{
  "dataset": "aerial photos of the United States (SatlasPretrain)",
  "translate": 0.06,
  "encoder_kernel_size": 3,
  "encoder_widths": [16, 24, 48],
  "fusion_encoder_layers": 8,
  "fusion_encoder_cross_attention_every": 2,
  "beta1": 0.9,
  "max_steps": 8300,
  "final_lr_fraction": 0.01,
  "warmup_steps": 1660
}
Rows from block 2 of the fusion encoder, named by matrix and row number. Rows with one number belong to one attention dimension. Each number is 200 + 20 x the weight over its row's rms, rounded and kept within 0 to 999. All counts start at 0. After the name is the row's rms in percent of the matrix's.
# q: attention query (fusion_encoder.blocks.2.attn.q.weight, 192x192), inputs 128-191
# k: attention key (fusion_encoder.blocks.2.attn.k.weight, 192x192), inputs 128-191
q.54,055,180,190,205,174,202,227,177,189,221,204,194,211,232,222,188,176,215,197,195,206,200,172,180,227,187,184,239,215,213,167,200,201,168,223,199,208,190,198,218,220,169,208,213,231,201,204,198,207,192,233,245,236,212,189,194,196,174,198,203,196,210,203,201,177
k.54,079,222,194,192,230,176,178,233,183,218,194,214,191,198,185,191,169,185,195,173,182,212,184,184,191,176,205,217,211,216,214,210,211,173,175,192,213,198,204,217,204,184,183,224,207,191,206,172,180,196,176,177,198,191,179,217,216,163,185,183,193,183,194,195,184
q.55,093,189,195,198,202,211,215,197,200,169,184,177,198,186,205,216,204,199,208,188,179,202,189,214,188,150,196,175,179,202,229,213,210,216,191,186,182,199,206,148,185,204,199,232,198,201,205,182,188,199,203,192,159,146,174,206,200,143,147,194,192,226,213,196,169
k.55,093,198,195,221,198,224,240,186,235,202,191,186,186,221,205,179,224,196,199,211,213,199,217,218,183,211,203,188,221,213,174,195,237,216,195,209,222,178,175,223,190,218,216,157,198,214,209,230,213,226,164,196,213,217,199,168,200,213,197,194,192,201,187,203,243
q.56,055,214,195,178,194,170,212,218,175,188,217,198,186,189,200,213,154,207,177,190,179,219,154,199,216,185,207,210,219,172,221,215,201,182,188,230,214,190,191,173,216,177,197,207,205,210,193,201,200,170,223,222,208,192,191,185,216,191,179,199,214,181,202,215,153
k.56,128,198,206,217,211,219,188,199,186,208,202,213,200,184,217,214,227,215,217,212,198,201,202,183,215,219,190,199,194,210,188,197,168,215,216,180,170,178,174,257,197,197,224,231,182,147,220,175,207,204,192,163,206,192,186,226,204,205,215,203,200,206,211,196,193
q.57,067,233,189,213,158,171,207,196,193,180,197,184,198,188,196,205,193,229,190,197,201,214,241,204,213,216,194,145,201,192,225,208,222,227,190,175,190,181,185,191,179,203,192,208,187,226,149,210,189,180,224,170,193,185,217,180,184,197,136,204,153,176,150,227,190
k.57,089,189,200,217,200,216,204,147,220,204,206,161,192,199,197,197,195,214,205,213,209,221,211,202,212,203,190,176,195,197,189,215,228,210,225,180,187,191,189,199,170,246,234,209,198,237,235,232,237,231,185,219,210,213,203,168,198,229,196,194,215,192,191,205,232
q.58,110,174,209,198,203,201,181,199,214,230,218,206,192,237,212,181,204,201,193,202,218,207,221,189,206,256,190,206,206,201,182,175,207,193,206,223,212,206,192,248,197,195,207,180,191,193,206,221,211,202,193,199,227,255,215,203,191,243,253,196,220,188,176,198,239
k.58,089,204,179,174,203,198,165,228,205,202,181,207,204,200,154,200,145,218,182,160,205,179,191,185,178,180,198,223,209,203,198,195,195,186,166,218,206,199,211,149,235,150,178,220,215,198,200,156,183,196,200,215,213,220,218,188,195,173,208,182,181,197,211,192,183
q.59,085,197,199,214,203,183,183,196,205,212,226,231,178,234,221,169,197,191,208,178,228,202,203,197,200,233,195,212,221,184,181,187,201,175,203,229,220,199,211,230,218,197,229,182,188,203,218,213,209,204,192,207,214,242,202,209,236,244,237,184,211,182,176,193,235
k.59,099,190,214,157,200,206,165,241,174,198,195,222,184,207,150,198,179,216,185,188,196,201,190,172,203,190,204,210,200,180,218,189,184,205,177,200,205,221,208,187,233,157,139,259,195,147,209,172,177,190,188,193,164,203,211,235,186,195,200,184,181,189,215,188,168
q.60,063,234,205,209,194,197,164,248,223,186,227,198,229,234,202,185,208,197,196,194,197,224,263,175,185,228,223,197,199,245,207,199,195,212,183,192,182,223,201,216,202,192,185,221,190,206,176,192,185,191,218,203,236,178,190,188,185,209,197,190,183,212,192,198,212
k.60,067,189,173,180,200,203,189,183,189,208,200,214,173,166,221,216,199,219,212,217,182,208,184,200,204,176,182,192,229,192,198,235,168,167,210,185,207,196,175,247,157,201,217,222,163,172,228,190,204,225,177,190,179,191,176,227,209,179,191,206,193,185,197,174,202
q.61,066,217,219,216,207,189,198,224,189,185,183,163,196,175,187,228,192,199,173,211,199,201,182,197,198,171,199,177,185,155,239,196,204,227,184,195,188,191,214,194,203,197,222,207,204,212,222,175,185,190,216,189,184,166,196,200,209,156,160,215,192,176,217,219,188
k.61,076,180,219,206,200,192,233,178,216,196,214,204,167,191,206,191,174,204,211,196,214,187,215,216,213,226,200,163,194,235,179,175,216,174,200,202,221,196,176,263,168,237,202,180,202,207,209,201,224,216,195,217,206,202,201,202,191,197,191,187,201,204,200,210,167
q.62,058,182,191,215,244,178,174,195,214,195,207,210,229,222,169,192,205,215,219,178,190,189,155,196,192,174,185,191,182,200,219,199,202,196,211,196,201,192,227,170,183,236,215,180,217,189,194,179,177,186,191,213,180,196,207,168,216,179,184,192,202,200,214,169,210
k.62,062,200,216,183,192,199,193,215,196,184,232,201,152,228,167,204,167,180,176,156,176,207,200,205,221,184,189,223,231,166,214,205,183,176,167,207,207,219,185,208,223,193,197,224,213,215,178,196,187,200,216,207,175,231,218,207,185,163,231,191,187,227,191,211,201
q.63,060,178,221,199,210,174,179,217,218,218,213,235,212,203,173,166,217,192,238,185,220,220,239,190,199,192,184,239,171,226,199,181,212,202,209,214,191,227,200,204,215,188,195,200,212,210,217,185,175,199,210,201,223,243,197,206,237,226,233,200,202,213,215,202,206
k.63,090,198,210,180,161,206,227,238,173,202,198,217,197,195,201,196,226,194,188,184,193,175,203,190,216,220,204,213,194,173,197,190,194,204,208,202,240,182,185,205,196,178,183,206,196,156,182,176,184,193,199,164,157,170,196,238,196,189,202,195,180,212,211,216,185
q.64,063,184,224,191,212,227,199,200,219,204,195,199,146,199,221,178,182,177,199,218,218,195,172,229,142,179,212,180,204,163,208,187,195,158,221,172,211,198,207,194,210,214,223,238,227,199,234,208,255,208,176,207,184,188,153,152,181,184,182,196,210,215,183,169,228
k.64,083,199,182,209,198,202,199,225,192,174,168,185,221,194,208,199,224,223,183,171,183,179,223,179,221,194,210,171,160,239,190,206,191,239,191,193,178,176,176,204,186,228,210,190,206,185,196,207,199,202,198,209,145,198,227,214,220,171,194,219,196,207,215,198,208
q.65,094,203,226,168,188,219,240,186,204,163,176,199,197,186,216,211,203,188,187,203,189,184,236,206,184,181,216,185,168,203,210,183,211,197,212,195,205,202,179,236,183,232,186,183,212,225,189,196,206,207,178,193,178,169,187,180,189,180,184,186,170,202,215,202,217
k.65,120,200,200,243,222,206,213,182,242,207,204,174,196,223,208,190,193,206,192,218,194,205,219,221,202,194,181,164,210,198,193,186,208,179,218,168,203,196,225,201,173,236,230,185,209,240,216,235,220,205,204,211,199,211,216,160,208,202,203,228,209,211,201,192,225
q.66,114,188,201,179,228,205,222,222,228,184,189,197,191,184,210,221,186,204,211,165,201,179,150,210,193,183,186,218,181,179,204,218,229,206,202,174,200,212,190,188,212,214,204,215,211,207,200,205,204,221,160,205,180,168,175,212,188,184,184,178,177,175,226,208,181
k.66,064,216,204,211,198,211,196,187,210,221,215,176,166,199,214,168,169,183,185,239,204,220,201,207,201,170,193,156,220,231,211,233,206,164,208,170,220,161,205,185,177,202,238,205,213,228,216,223,195,182,249,179,233,175,199,199,205,181,224,217,205,230,165,191,200
q.67,058,252,208,201,160,222,210,191,210,196,202,202,207,160,193,216,220,205,180,198,189,175,233,176,221,187,197,204,178,196,190,196,179,204,202,195,209,206,203,184,199,194,201,168,234,243,177,182,189,199,208,214,192,202,228,205,221,186,186,218,218,201,229,229,181
k.67,095,178,200,221,205,180,190,170,213,225,238,200,186,224,208,207,182,153,209,206,206,224,196,208,187,228,183,215,218,223,182,206,211,195,195,177,205,228,203,197,188,167,214,179,161,220,209,195,205,212,221,175,245,225,205,189,175,201,212,190,222,209,197,181,196
q.68,062,248,191,204,166,228,189,194,178,195,209,212,219,169,206,187,180,180,233,155,167,161,241,153,235,217,220,211,163,200,193,228,179,184,188,220,196,172,219,209,211,230,189,198,185,193,180,178,174,170,228,198,195,198,218,206,220,218,203,227,192,179,190,226,177
k.68,078,205,205,197,220,185,179,204,204,229,206,194,198,202,192,223,207,151,216,237,211,225,185,203,192,194,191,213,204,198,188,177,190,206,199,210,221,230,237,218,200,164,184,203,236,216,204,183,177,214,206,210,290,202,180,218,202,228,222,163,201,191,196,183,196
q.69,083,178,185,210,214,213,201,238,219,203,209,208,178,204,221,215,177,217,204,205,235,227,145,210,183,210,204,219,200,167,200,208,248,198,198,210,194,227,212,188,203,205,188,193,180,197,217,203,226,230,167,162,205,173,203,206,206,227,176,220,201,211,224,166,181
k.69,067,197,184,182,223,198,183,192,170,230,206,211,198,188,192,195,212,230,215,213,194,220,200,213,220,227,173,170,208,173,199,218,223,204,206,172,212,223,203,187,171,193,241,189,178,191,207,202,202,213,197,184,166,182,238,207,165,183,223,191,200,207,167,222,232
q.70,087,192,193,179,216,209,225,199,214,177,180,199,207,189,223,223,179,207,187,169,203,188,187,186,179,185,191,212,178,190,196,196,210,217,197,186,185,194,193,219,207,226,196,190,211,183,204,192,197,208,161,213,198,162,180,201,195,169,196,175,177,175,273,195,189
k.70,070,190,184,187,204,212,199,219,219,210,207,187,174,207,182,224,189,222,206,225,202,223,224,215,223,183,199,208,197,238,245,156,210,179,228,206,224,192,197,217,195,214,194,189,227,203,219,192,215,216,209,188,176,199,179,182,186,178,236,207,221,230,157,198,207
q.71,154,199,207,183,196,230,238,197,203,166,175,201,182,185,222,207,193,183,198,207,191,200,209,209,180,171,216,202,155,189,197,187,210,175,223,193,196,181,182,210,190,225,193,216,221,207,202,197,217,212,174,218,157,157,187,190,196,168,191,189,179,205,224,195,200
k.71,071,207,217,227,235,209,191,206,244,212,246,186,201,187,186,220,170,192,192,218,236,183,214,216,186,186,213,171,207,178,225,201,220,217,219,184,233,186,223,189,173,214,231,212,183,215,208,226,185,225,200,176,193,201,190,172,191,197,207,236,206,219,187,228,212
q.72,092,187,212,189,152,183,205,216,206,193,201,200,184,197,208,181,225,199,179,242,195,214,269,229,163,230,206,202,203,194,194,180,206,228,204,207,212,223,211,226,167,199,182,190,202,210,176,201,204,201,199,187,197,213,174,179,188,206,187,194,188,187,179,216,228
k.72,069,211,190,203,217,194,183,204,198,173,192,187,246,203,178,223,194,214,214,183,205,181,190,184,182,190,212,196,196,186,179,222,198,207,198,199,207,200,205,157,194,241,188,156,199,216,161,188,187,248,210,218,148,176,186,213,208,228,189,178,179,183,198,205,215
q.73,137,187,209,176,207,227,228,210,226,168,177,197,186,195,220,209,200,202,209,192,189,191,185,202,175,176,198,201,165,196,215,189,203,214,208,170,190,188,190,240,201,212,212,218,205,204,210,191,226,209,171,206,172,171,174,200,192,169,182,192,172,190,234,189,196
k.73,078,196,213,258,185,202,221,193,229,201,222,200,194,200,180,177,186,203,190,189,211,195,220,219,203,177,198,177,204,209,208,196,202,206,219,203,218,214,220,182,157,212,223,174,192,250,201,230,207,202,215,197,166,184,230,165,183,219,183,197,207,214,197,204,213
q.74,075,195,168,197,234,183,181,213,174,216,209,196,224,198,203,211,176,186,219,186,210,180,173,179,202,174,197,228,219,197,203,222,163,163,162,217,187,199,202,169,252,173,194,244,171,184,237,182,185,185,241,184,224,207,204,248,203,210,215,197,223,187,200,191,197
k.74,087,198,170,160,190,197,203,211,185,204,178,215,222,189,204,168,195,219,215,193,207,193,184,174,204,227,206,192,214,196,175,196,169,189,162,223,204,196,213,212,240,184,170,217,196,164,201,174,197,198,208,239,231,183,190,213,229,173,214,219,181,190,186,184,201
q.75,154,184,208,167,199,214,227,230,209,194,195,202,176,200,223,202,212,204,193,197,200,199,187,214,168,188,206,200,191,190,204,191,218,182,208,192,192,202,197,223,178,204,204,226,230,197,202,197,230,235,167,206,165,189,171,183,169,164,193,177,185,196,222,188,202
k.75,081,209,206,213,218,179,171,204,232,204,194,165,191,221,204,234,198,202,211,198,176,215,218,199,215,223,203,164,188,256,209,225,230,226,201,167,201,211,202,200,162,223,256,196,192,223,191,204,192,225,212,158,168,205,196,219,183,188,202,239,209,219,188,210,180
q.76,079,161,196,193,215,212,220,227,234,192,212,188,161,223,201,205,208,218,195,208,201,209,159,247,180,194,193,221,215,179,218,184,223,202,208,201,218,209,207,160,200,191,205,232,221,200,212,218,222,222,159,206,178,195,163,186,165,192,183,180,202,198,184,168,194
k.76,076,211,187,223,199,238,185,200,199,198,185,197,195,170,193,210,175,212,215,182,157,193,202,182,221,195,219,173,180,219,214,224,201,222,198,179,208,158,192,192,199,205,199,208,221,188,197,191,196,182,198,194,131,167,203,233,200,199,206,228,168,191,189,201,180
q.77,117,196,203,182,194,228,228,174,218,179,180,185,181,185,220,212,173,204,188,210,187,186,189,211,192,186,214,201,171,170,201,201,206,210,206,191,183,197,187,195,181,213,204,212,207,217,196,194,210,217,184,198,144,166,182,170,183,176,179,205,196,195,224,198,184
k.77,080,196,207,246,185,191,192,186,238,173,215,185,193,204,194,201,204,191,196,227,194,202,208,198,185,196,187,171,221,189,189,178,234,188,235,204,214,217,203,197,143,230,206,178,180,216,191,219,161,223,214,180,181,182,187,176,210,216,188,222,204,178,182,208,202
q.78,075,186,215,204,196,186,231,202,181,169,187,206,182,200,201,189,199,208,179,240,203,220,226,202,165,220,215,172,207,188,219,206,211,222,201,213,229,220,192,201,181,200,181,215,178,271,192,190,206,231,198,198,198,168,199,170,171,232,172,196,193,203,191,197,226
k.78,102,204,202,217,205,169,203,207,217,195,213,215,216,182,178,200,198,219,215,187,219,189,234,207,193,179,203,191,190,202,200,180,201,197,175,213,204,215,189,197,206,218,189,189,205,210,198,218,206,199,206,218,164,201,224,214,217,219,181,201,209,183,190,224,200