{
  "image_size": 64,
  "horizontal_flip": false,
  "translate": 0.06,
  "cutout": 0.25,
  "fusion_encoder_norm_position": "sandwich",
  "residual_init": "none",
  "optimizer": "ademamix",
  "learning_rate": 0.00065,
  "beta1": 0.9,
  "alpha": 4,
  "max_steps": 8300,
  "batch_size": 128,
  "warmup_steps": 1660
}
Rows from block 2 of the fusion encoder of a small model that answers yes/no questions on an image's attributes, named by matrix and row number. Rows with one number belong to one neuron. Each number is 500 + 25 x the weight over its row's rms, rounded and kept within 0 to 999. All counts start at 0. Numbers have three digits each. After the name is the row's rms in percent of the matrix's.
Before each neuron's rows are labels from the 100 texts, of 14976, where the neuron reaches its largest size: "tokens" is the input token at the peak. Only what is clearly more common there than usual is listed. The data: aerial photos of the United States (SatlasPretrain). In brackets: how many of the 100.
# gate: MLP gate (fusion_encoder.blocks.2.mlp.gate.weight, 576x192), inputs 0-191
# fc1: MLP up (fusion_encoder.blocks.2.mlp.fc1.weight, 576x192), inputs 0-191
# fc2: MLP down (fusion_encoder.blocks.2.mlp.fc2.weight, 192x576, transposed), outputs 0-191

tokens: "railway" (77)
gate.113 013:502479514497495392500493508503481518508513521474497550364503548507509473523488483507489493510515487533539468523501517491529482516524475509505494540516508520517499504499554499495506515507500482509495512502514498436528520493481458507481505505505505504470497510493501479526449482545480513570497522504503513486502494495532496530516495482437541496501495490471483503492478496516534495491521553508496438479487556477507490478510500477508507552499533497493501490520528489497495523534539499518479486504510502529492480501522494493484484463502489472517511508536474510525502462494515525487
fc1.113 006:500526485502522595500478497497514486491484482525511473589500468484487527471515514496505512496484505473459526478493491522468507480471521489494499455481478481482501497496437499499501485492497525466510490490493501549475491503512539494513493494493493490520499490512499517483556514429535501425504494497506480527490508522467500455482499520562450505500504515523517499519524491487448515504478421489504572535514451515493494527498495517494496455507476504507492509478470510503514494469432497481523510480490489475517521496484502502522507503486508535493492488469521478472494528507480463510
fc2.113 012:471521525525496527443525438480522510482493506506503519467516496520497484506506501545501544480553506460487496493529484479511519517503510519466483504508486501506458557506502555517529503501504502504498501529503498510493494479519484515510506524498491511450496489492471497477494504502505482537501480498520499503514482507493530509463510529482480559497443506461522483484527532513524501557500526512484505490505486475515550505543469431530503490641519520524478476478481498507505492509508491488498524521491538469503482484474497501495492493492521496527503538496536483536511528466460481470

tokens: "crop field" (100)
gate.145 009:497501516520503466521493499514510496509507512460456518446498524488511474520494488501469497518517476510564469515509518476546486493503519508509518534498572541516478504495523533519509533510499484527493527532503494427531477536517499517479507511499515510495500504496510538497439490527489497549503477489511523470499490504522531533490483470479515486493490478503468487476473555517511517481522604487520489448467491460490525489528517471510495506498524503487517480527572493495515542524540496520471500525538519497492509499514500527471483479489537476531511533522464527523524483492481548506
fc1.145 043:514495493473506545480501497476497497490493473530517502546509480517498533470518523511549505494477536471460538468502481525452523506505482495491483468487452465491528507506472478482503466479492528475521494470494494578479521464489514483521491496505498499504493496522495468494559517478486494453499531516483481536494532499477483473482527539530479521502511531507546517520533482475477458530474434488469535547515480538505491515469476529502495477504472489512472513470424482507520472472461501482535495467485482484512498504502509479543506526504487529479489455483530466467472538517499460492
fc2.145 067:485522527539508543441508464524536517487465482502480519458462521489515470498480487493491530457536525475463471488522500491552489545503508480483476501505519500531495505493488548503515507481464503478530509508486495484513513488524479526517488513525494486457490457498502487465505528494537481522503482519507500459516500476482528480495495505495485525522459543468495510475490491519476528540502563499484506492501469456507541509521479438532515514556488498503502464487464519534485487484521496498478521552490542438524461441513502492496475481505549524505510561509517476547509499488482496494

tokens: "crop field" (100)
gate.292 008:496516511510490479521542487507506490502501516464464485492488501489493493526486496469475503486511490522530489517511503481553490482509521511496504515514573555509476494508564545516471526503514483526480501550518499453520454546552518506494514507487465530504504502495503536493456495529532477530514473492508506455509481486539532552519486471460495483494497492483494491460474544521550497482522540524514488423480506493510593496505531476492488490493518517503516491513560527497502531523558492523477509527519514481489498489499500532468491515492511462517480529503480520548516507491490493502
fc1.292 005:507523489489465527507570482473485520465503517502465467497500525457469496527481510532504474514501532553475534538527498454499530509513502503505519482483540510485501517506476517508499502480516518541499508540505513522484463503529528505548471540530487526483515486516480496501475504494499472517480481511521516477496506469516491532497537521514481507496502530564512494483495585517477505521499511473510538485506421448497555507489512511488476448526502486499538457495519551509477458491547469491462535531528498471511505484492523527482499547482500500455478510482498518487505516477523484484
fc2.292 119:491525515490501482502514439463484523436488489514533492486524505490475502486511526540522474505513482492488511571515511459449549517511511494469537516510505459482518514470492517497482515468550529523488488507548556499493481462513459471481512524495464538475485480497478478511484526491515485535496508497536468553509541528500478499471493558490495551498551492504494486467511501520541486525531472465489508500500496507512510522512439507462456486539479512517503526465496472506478492491502513486472562532492502499490503450465487489501495484472497521521476472526528522500477508465498499490

tokens: "crop field" (80); "railway" (20)
gate.172 010:495481515505477466508602516494493488507508522481434522467493521511499486538490483511470497498529509539515489524525505474552493524515506523520498512497545562511481503520563525503488522507508486534477497527513497481530481538515504520505516523503502526489506512498496520497471487523487492536520489502502529458523489474506528564496493453439530480489496491482519484469478540516555520486518533501494474427473500492512550491496538489498495514499529509512507489534529494495498501533563494518465509544522500497480497513499496488473495529490493437512518519522474531552511477492485499496
fc1.172 010:482505475510481548534490501494545444487512482487502443574513477504541497504533494494492504486491532462541494447517497493482513499500559473529492548458529502481509517502483512527509462505488527522514502467492492565501496534519508525521505507514522499533510505514502502473533513477495468472489481518506519517505537505494520489512496481558496490512508481542495478491483532495479566495472507454523521510532437522501519536506511514521496499476543481482540481506487463512517482493502494506517473537544508488522528512486469475552495546495499495479530492462519530472492552513470539501
fc2.172 011:496502524523517527423478483543537492534473493475499486490474515493514486481480502461502537469491505488461492486493513523565477564461489464503485455488502528501498478517467501480483488471439520456537504460473479477515529502504506490504468472520515466511524463505504494487529550484514530471516514512476518463500507461492506463513498477503505514529437557490485500465468455499445502510489525496498489505515483487522499502484494462514531521460479491488520463475460558524464487493525494501494481521497520452511475480549513487493488479514509521462531523484486484515492471510503486514

tokens: "road" (100)
gate.215 020:464525529532507469499465494558509507511517499493498517474435504498509491497490492453444549490518467509508474509488499498515474473507493513493502530503527509525440475471506515506496506530511444507436486510505489440517485520496492505439526477454490502496494513475520528508449501508527506511527488441511484493503483518502536515500444474442554487480494478487475481512500485507498536470511501519516486424486524492510516480526523494486538508505541526506504509496528499486523525500493487499497507507503513560481492491491471502476501453502506501575535532530492508522509469482492501539
fc1.215 016:539484474461483528501534501458493487487484506501500480533551489498490507500510509544547446505482534492492518497521494498489535524506515488502499464488471490490557531538488482496504497470491571507535513491495506558483513477509518501551478522553505510503509489520476475483571503496467489487474505565489519508503516483496468487497573525557450512512503516523523512479499520504484471540489498483486522556507473508496501524468485500517452489494460475498492494501471485514478472501512510500505492505500496435520505505509534494519497544491496495440467469475509489472493540535507502465
fc2.215 030:482582517510489525492535445470494516458491492530527507461511503511474478495512498520504500460539499467481490518522473452469531511536530512464500507514487481499481529488499533531501517497525523509492487536524535497488474458548475502501525532503472530430488476488490477483489512516507459541507475493534464543510514544489514534470496556488487523502491504471513494464535533519533499530515513498482513493492493471507533512527437457507475484597518520533482489474495473511502489512506484466494542526479516492520492466480501495495484493491513510503492514512544486519492514487487487483

tokens: "road" (100)
gate.152 010:485534535547518455502454496553502505506514503494500522463457519474504489494483488450413566496533451515505476508485504500508474471498492510486503516507543509517431471471510527509493502521506444514448482509505501446515489516514493508456512474470485498498496511468501536503446502505530506512534492461518485493493477516504521510497450485460534483490490480487474472510500491513480535488513505513517483450486516478499507491530512491483528508503528519505517505499525507492523542499488489500490511502500508554483494489490470507476501454496520503575529552536488506525512481489498508562
fc1.152 007:458549493509489483495446498519472506486532451515520546506472495527492516484486512424447585491497478544482492527505478498489501506522498516491495472528490476510442483436496501485478490500513477461451471482491520485444504483503495507475516487449500492483491479465492471510491534469526511487534496492505473501493486500464476491479474503440514503488485496477475511531514450504476538517504498533490491496465520493495487506498476513477567490506469522504482508494486484492534501481475500482515519500469500569487482482502486475485511456503523505545513518540524469518495474523499507543
fc2.152 017:484520542496494502483523453474497518468486514491518502482505509482472477446472529503503486450531530491471510531523519476503513549506520490465516550524508461496515511500483528480518512462522524522511499483498547493532495489532477486491469528516465508455496475492459466499498523430512472518508532527553477547515557514486465468500526533498501542537514550496499500462494455521515510510523502474424514504504494481518506523507435493482471490548446492507502487485498501513490480474503498518484546544469519491511486463491473488483491492463514535496483498514519506516495496469507506482

tokens: "road" (99)
gate.2 012:482522530537491473509483503554491501517503473479500508477432511486518489496490487437454559508519441499511476510478505497511469469483487505499512518506553501503410498467510519520488515526484441516464490518494494453514485550518481510437497473470505486503493505462529533523449505509508515520522490456506479488492483521508517513505441472478525483483488484504471474511498503500493539457502506515534483456493511487489502482543518487488511513493530522494517505501536510486507535497503491508495500491508491559482501493474482525467503455502515516555503534516491511487544467466496510542
fc1.2 017:497478528491524460478455503505479501516527494502500526457497506537527485483489472493488536479515486521501498536484499511509479510525480515488472529484472504525537487516523481489504475518512465460467478475514488455546510491415456503440535481497488517495493524487482451528513484518513512506525519513495496508507506497504495496531487485449576504502505483486497513520485465513531488473517494496484465489487581503505490471518496496484544530502529511527448504487498491515523519508478486502500491493506501601499472501531457466512500466515482500559564492523481504501471468500506493500
fc2.2 085:492498495520481520506496531493523483532524529479479517504490471533517489531514490507496537490480537482520487429524474523525479452497508535518462515476477524510460512518520505531542496539461474499499524519456427517499495549512543520531480468480541490482521511484519529472495473533488506481501488485492529466511448494498535526492507456497487475484458493469514483554521536499480508497454533553525501494518492465478492492511552497566532501498560506516492469523496516476536516506484472499537479470514505497495495545485513518476517515507504472496515541460489475511509523510487498486

tokens: "road" (100)
gate.351 005:474552518552516460505471493562502506507503492491501512481464517480500496494499485451441547493515453518504480499476502507508469462486493512481505513509524508507413475462504518503489505538509434504465475515495505445505481516510484504448512472475482495506492514465510555514440500496550508517529492469515478495497485524506516493500441487469533474502491479495454479514503489508487535474500506507516484478496523486502505489533512497478531508491546525506524500501517507487513530498483484501498508497492512539485499484483477512484500465498515505608523533519493504519518485490490508561
fc1.351 087:475537507546515487506425489604514513507495490501508501506472509486497505484513507442497545495512440494497479473459502516490475458481489507493517504504538496497421472461488525508490502540509480482479491511494504456487481518527499495455509458464476483519472504470513568508470512481541515502514479449527464494496476527495501461485437494484485494497498478499465490527523480498452535464496499519519491486514507493492490485541510495472505505504517535504524507485522516498510515487456486492504511488504513529489523489468496515487507471491515526544508524490499504496509495489487508584
fc2.351 049:538481515478520483506503501506477508475489479523503495501501524453517491456475519487501462505529490545492519547469546494458501534515492470480540502528523465492552483484485469451481511458534529512507502475529582479517508479477476474481510542514466490540499510513498474543514520468503500509503524514499486539483545504516441464534496517502512502540541522539478525474481455509514495493539480453479491516475513519513479504492474524437455507484435496479501512491508489516474487498521519532469493501481486515514515474525494497497485505486506517491475457530514541465483472497536503511

tokens: "parking lot" (71); "railway" (29)
gate.378 007:502535519545475512508508495511573507501490508497471494436480527486502464506490459516474521498510460493506423513510550503522485485487535513492492524502533523532409486502494530518500548490495491481434537551494491481551469504535519528492500508488493499503490496484506528498457499481517463506523495483505520490498491508516531472502452489470511474495473506559475468447502531506473510508507549499516503447472505479516509499531508460513479499496487508506515463511508497486512519554515490471481501499507522453490500492512492504497474471442523478521512556482489496496525501486490505490
fc1.378 031:500536480505510496531500504540537461504494503495479481527485462478500514501534514521458490498524462501536494475505478488518518482504494506517539499500560525477482497490485505557515519525513481544479472525492484480485453546526534496500543508494492507507529532489484570485489492488495471515516445472496540446521494513493534512476462473527502479502502459510454470499487569504461535472486484482575536463502454544516521507495551514478494483503526496492558510504548526483490506502518528508484504511496503483497546522485488522506501504499499495529517493464470519524526518472478505525
fc2.378 096:515455531468478501523479522489494498492530509492519497512537510491511496481483528497526470519517494555513550529495492511452503490520507518470520502499497452480519500506495490461516519497499513524500480463493567483522521507491502493479469510473505480517548510493468481575527482495481548521485525503495500527475519502484449505539524487505521497529515523537484540531509446513505493467517482509465519542526529509465471494475500552458447512473484503479468510495523466478479492508486498500489485449465460530507520504509505523450520512497497501465454451508483502468497489500577523478

tokens: "crop field" (59); "railway" (29)
gate.30 005:495496498508484518528533509501527495520499508471456475489497519496512480523487499510494485503497499520538496502523507465541500510486557490500519505508582525497486496487537518528501531504508484521503503531537502442509495558518521511503501518505524481502509497515501547488432488524494481562481454486497531466505485479532515550522480461485491483494496499514452492458477519499535557490504550487542492464478473496500551504503504482501503507496531499483533493524559495495484502520547504511471497552509523450491510498476481552470486481492525458495502517499492562494560498488498541499
fc1.30 005:503512483504499554477475488487493501477482483521520486574503483489482529486521510497522510506495506440456515474490492526455511491484484495494489479491439462489507498501450492484502475490492524480512497477481498574473500466507514491529479492503474494503488495495499489501586509467501508439500526504503473527489520505473481468484523544539477507500498515525539502527533481494452462530475437499473536548522475501496483513497491515492478465512463502509479497471443507508505494469468495473532504448496484493517496494494516483527513524488495535480491487439531453478474529508521456504
fc2.30 017:493487449515518493554468530519495483569508510484509484530488487510497536511531483493513511529453478507524499459471499522487480437487489521559502476485490523493503473507511449510488494558448457500480496510500454516476506525489529497512510447489555483539516526501533532500494500515481510451499483470469495483496455505510510503482494466505501459471491454502497489541498514471484497467474493519540488489524493530466476487493550546495527492455520506506526518513514507480536529489474497486518462463521474530485519554479500523504515511520477498512529479479468501476520523539484495533

tokens: "road" (100)
gate.447 011:482534523512520483514468495532518495533509515476489505481484500483504499504487499434436512507518437515510491506487500494527486488501492495488518520510556562503449471459515513539482533515514454520471486516534494465509478558515520509451514483467496494499508507475498533499433481493515506509521480454509505472497476519506524492510436448474532470485499485495465489485488503500490542478499510505584485433487506494509516499517518494478526517502544515501519503511547504486503504509505502513487503502495546514479508497499454520484499463502518492554491512525477547499546485462499510518
fc1.447 044:481501539514505462504455499543484504536531505479509511481458503493533489493474498438471521507535431533506486528484503485519482500507484506487517529533538514512459465480541515522478519523508435509467488512500498447517487524499496505438514481462497489495499499441509521527428484522514514522515485458506492473502477498501521508529450462462563486475497478486462498495491477508517514472515518519536469449486534493494490480520503490482531520501515522506506509491550516488505519509496503506484509507509524549469503491500481507471500454514506497565521520534470526504522466478506511525
fc2.447 010:483541515511500511487517458488497509468476481521519516469499518491485475487501490511499504466534493468496476539514515455489526535509500488477510516503500497514490514490513553524489505488532511501497482510542551493483482468525463497488535548508466525465477476509507479488483532483538448537501472514559475497493526512506518505467496545473489543496517498484515504445508495517523510548529495461496509485483499470534533510520445461480491502554486505524467510480499497533510510512519513482477551573480511475514468448492485478528432470480522531511511535541543506522495498485461494482

tokens: "road" (100)
gate.226 016:477517515524507482508460494584524498517513497495493496492458504479510491496490502455456529499541436507508489504480501488512491480483499503497524513509567508504434481463505533531475529525505444537467489523499509439503460547540505509430511482459490490508500499462501548500447495502519512539511466453509499467500476515503533518505451466483527489489492483503457487499499495509480548458504515505558486454492510495487513490525525488484516504506517532500526502498540519491502510498499499508482508515507534525484511493476470525465504472502518504541505527501485521495541479479488513534
fc1.226 037:478519521527512481505463492598533504521511491500496501492426502489514493494495502440471547499536455510512488498480506494510483481488501509503520519512560504503438480481499531525478512528516444515458493516496503446502457552526499504418521482460490495511496506462508547499455502507525507528527467465518485476505476516501531505501452464467536486488498481494466486510505493501482547459507506503555490451493511500495513489524531496480528509502512531509524507494541507492514513496492497500488515508504526532489510494473473514482504474502519511543524520512491517512530484480484508537
fc2.226 047:506495543478514496479528491506494511478486489507504502482497544470510477460475515497498469484539502525485497558501537492505494576514509461475518514525528467515536496484485507484499512458526511509512500480511579475532517482490451511477502546520464504498481494516493470523498525462524456525505511537531484514488551490504462483528499518501516520535541530513487524439477455517500513507530503460458498510472504492532506509511439476449465520511429473483495508496506487527489482492521529522456514542487514505532491459513490486511476488483527533503483490540509512482504475477524509503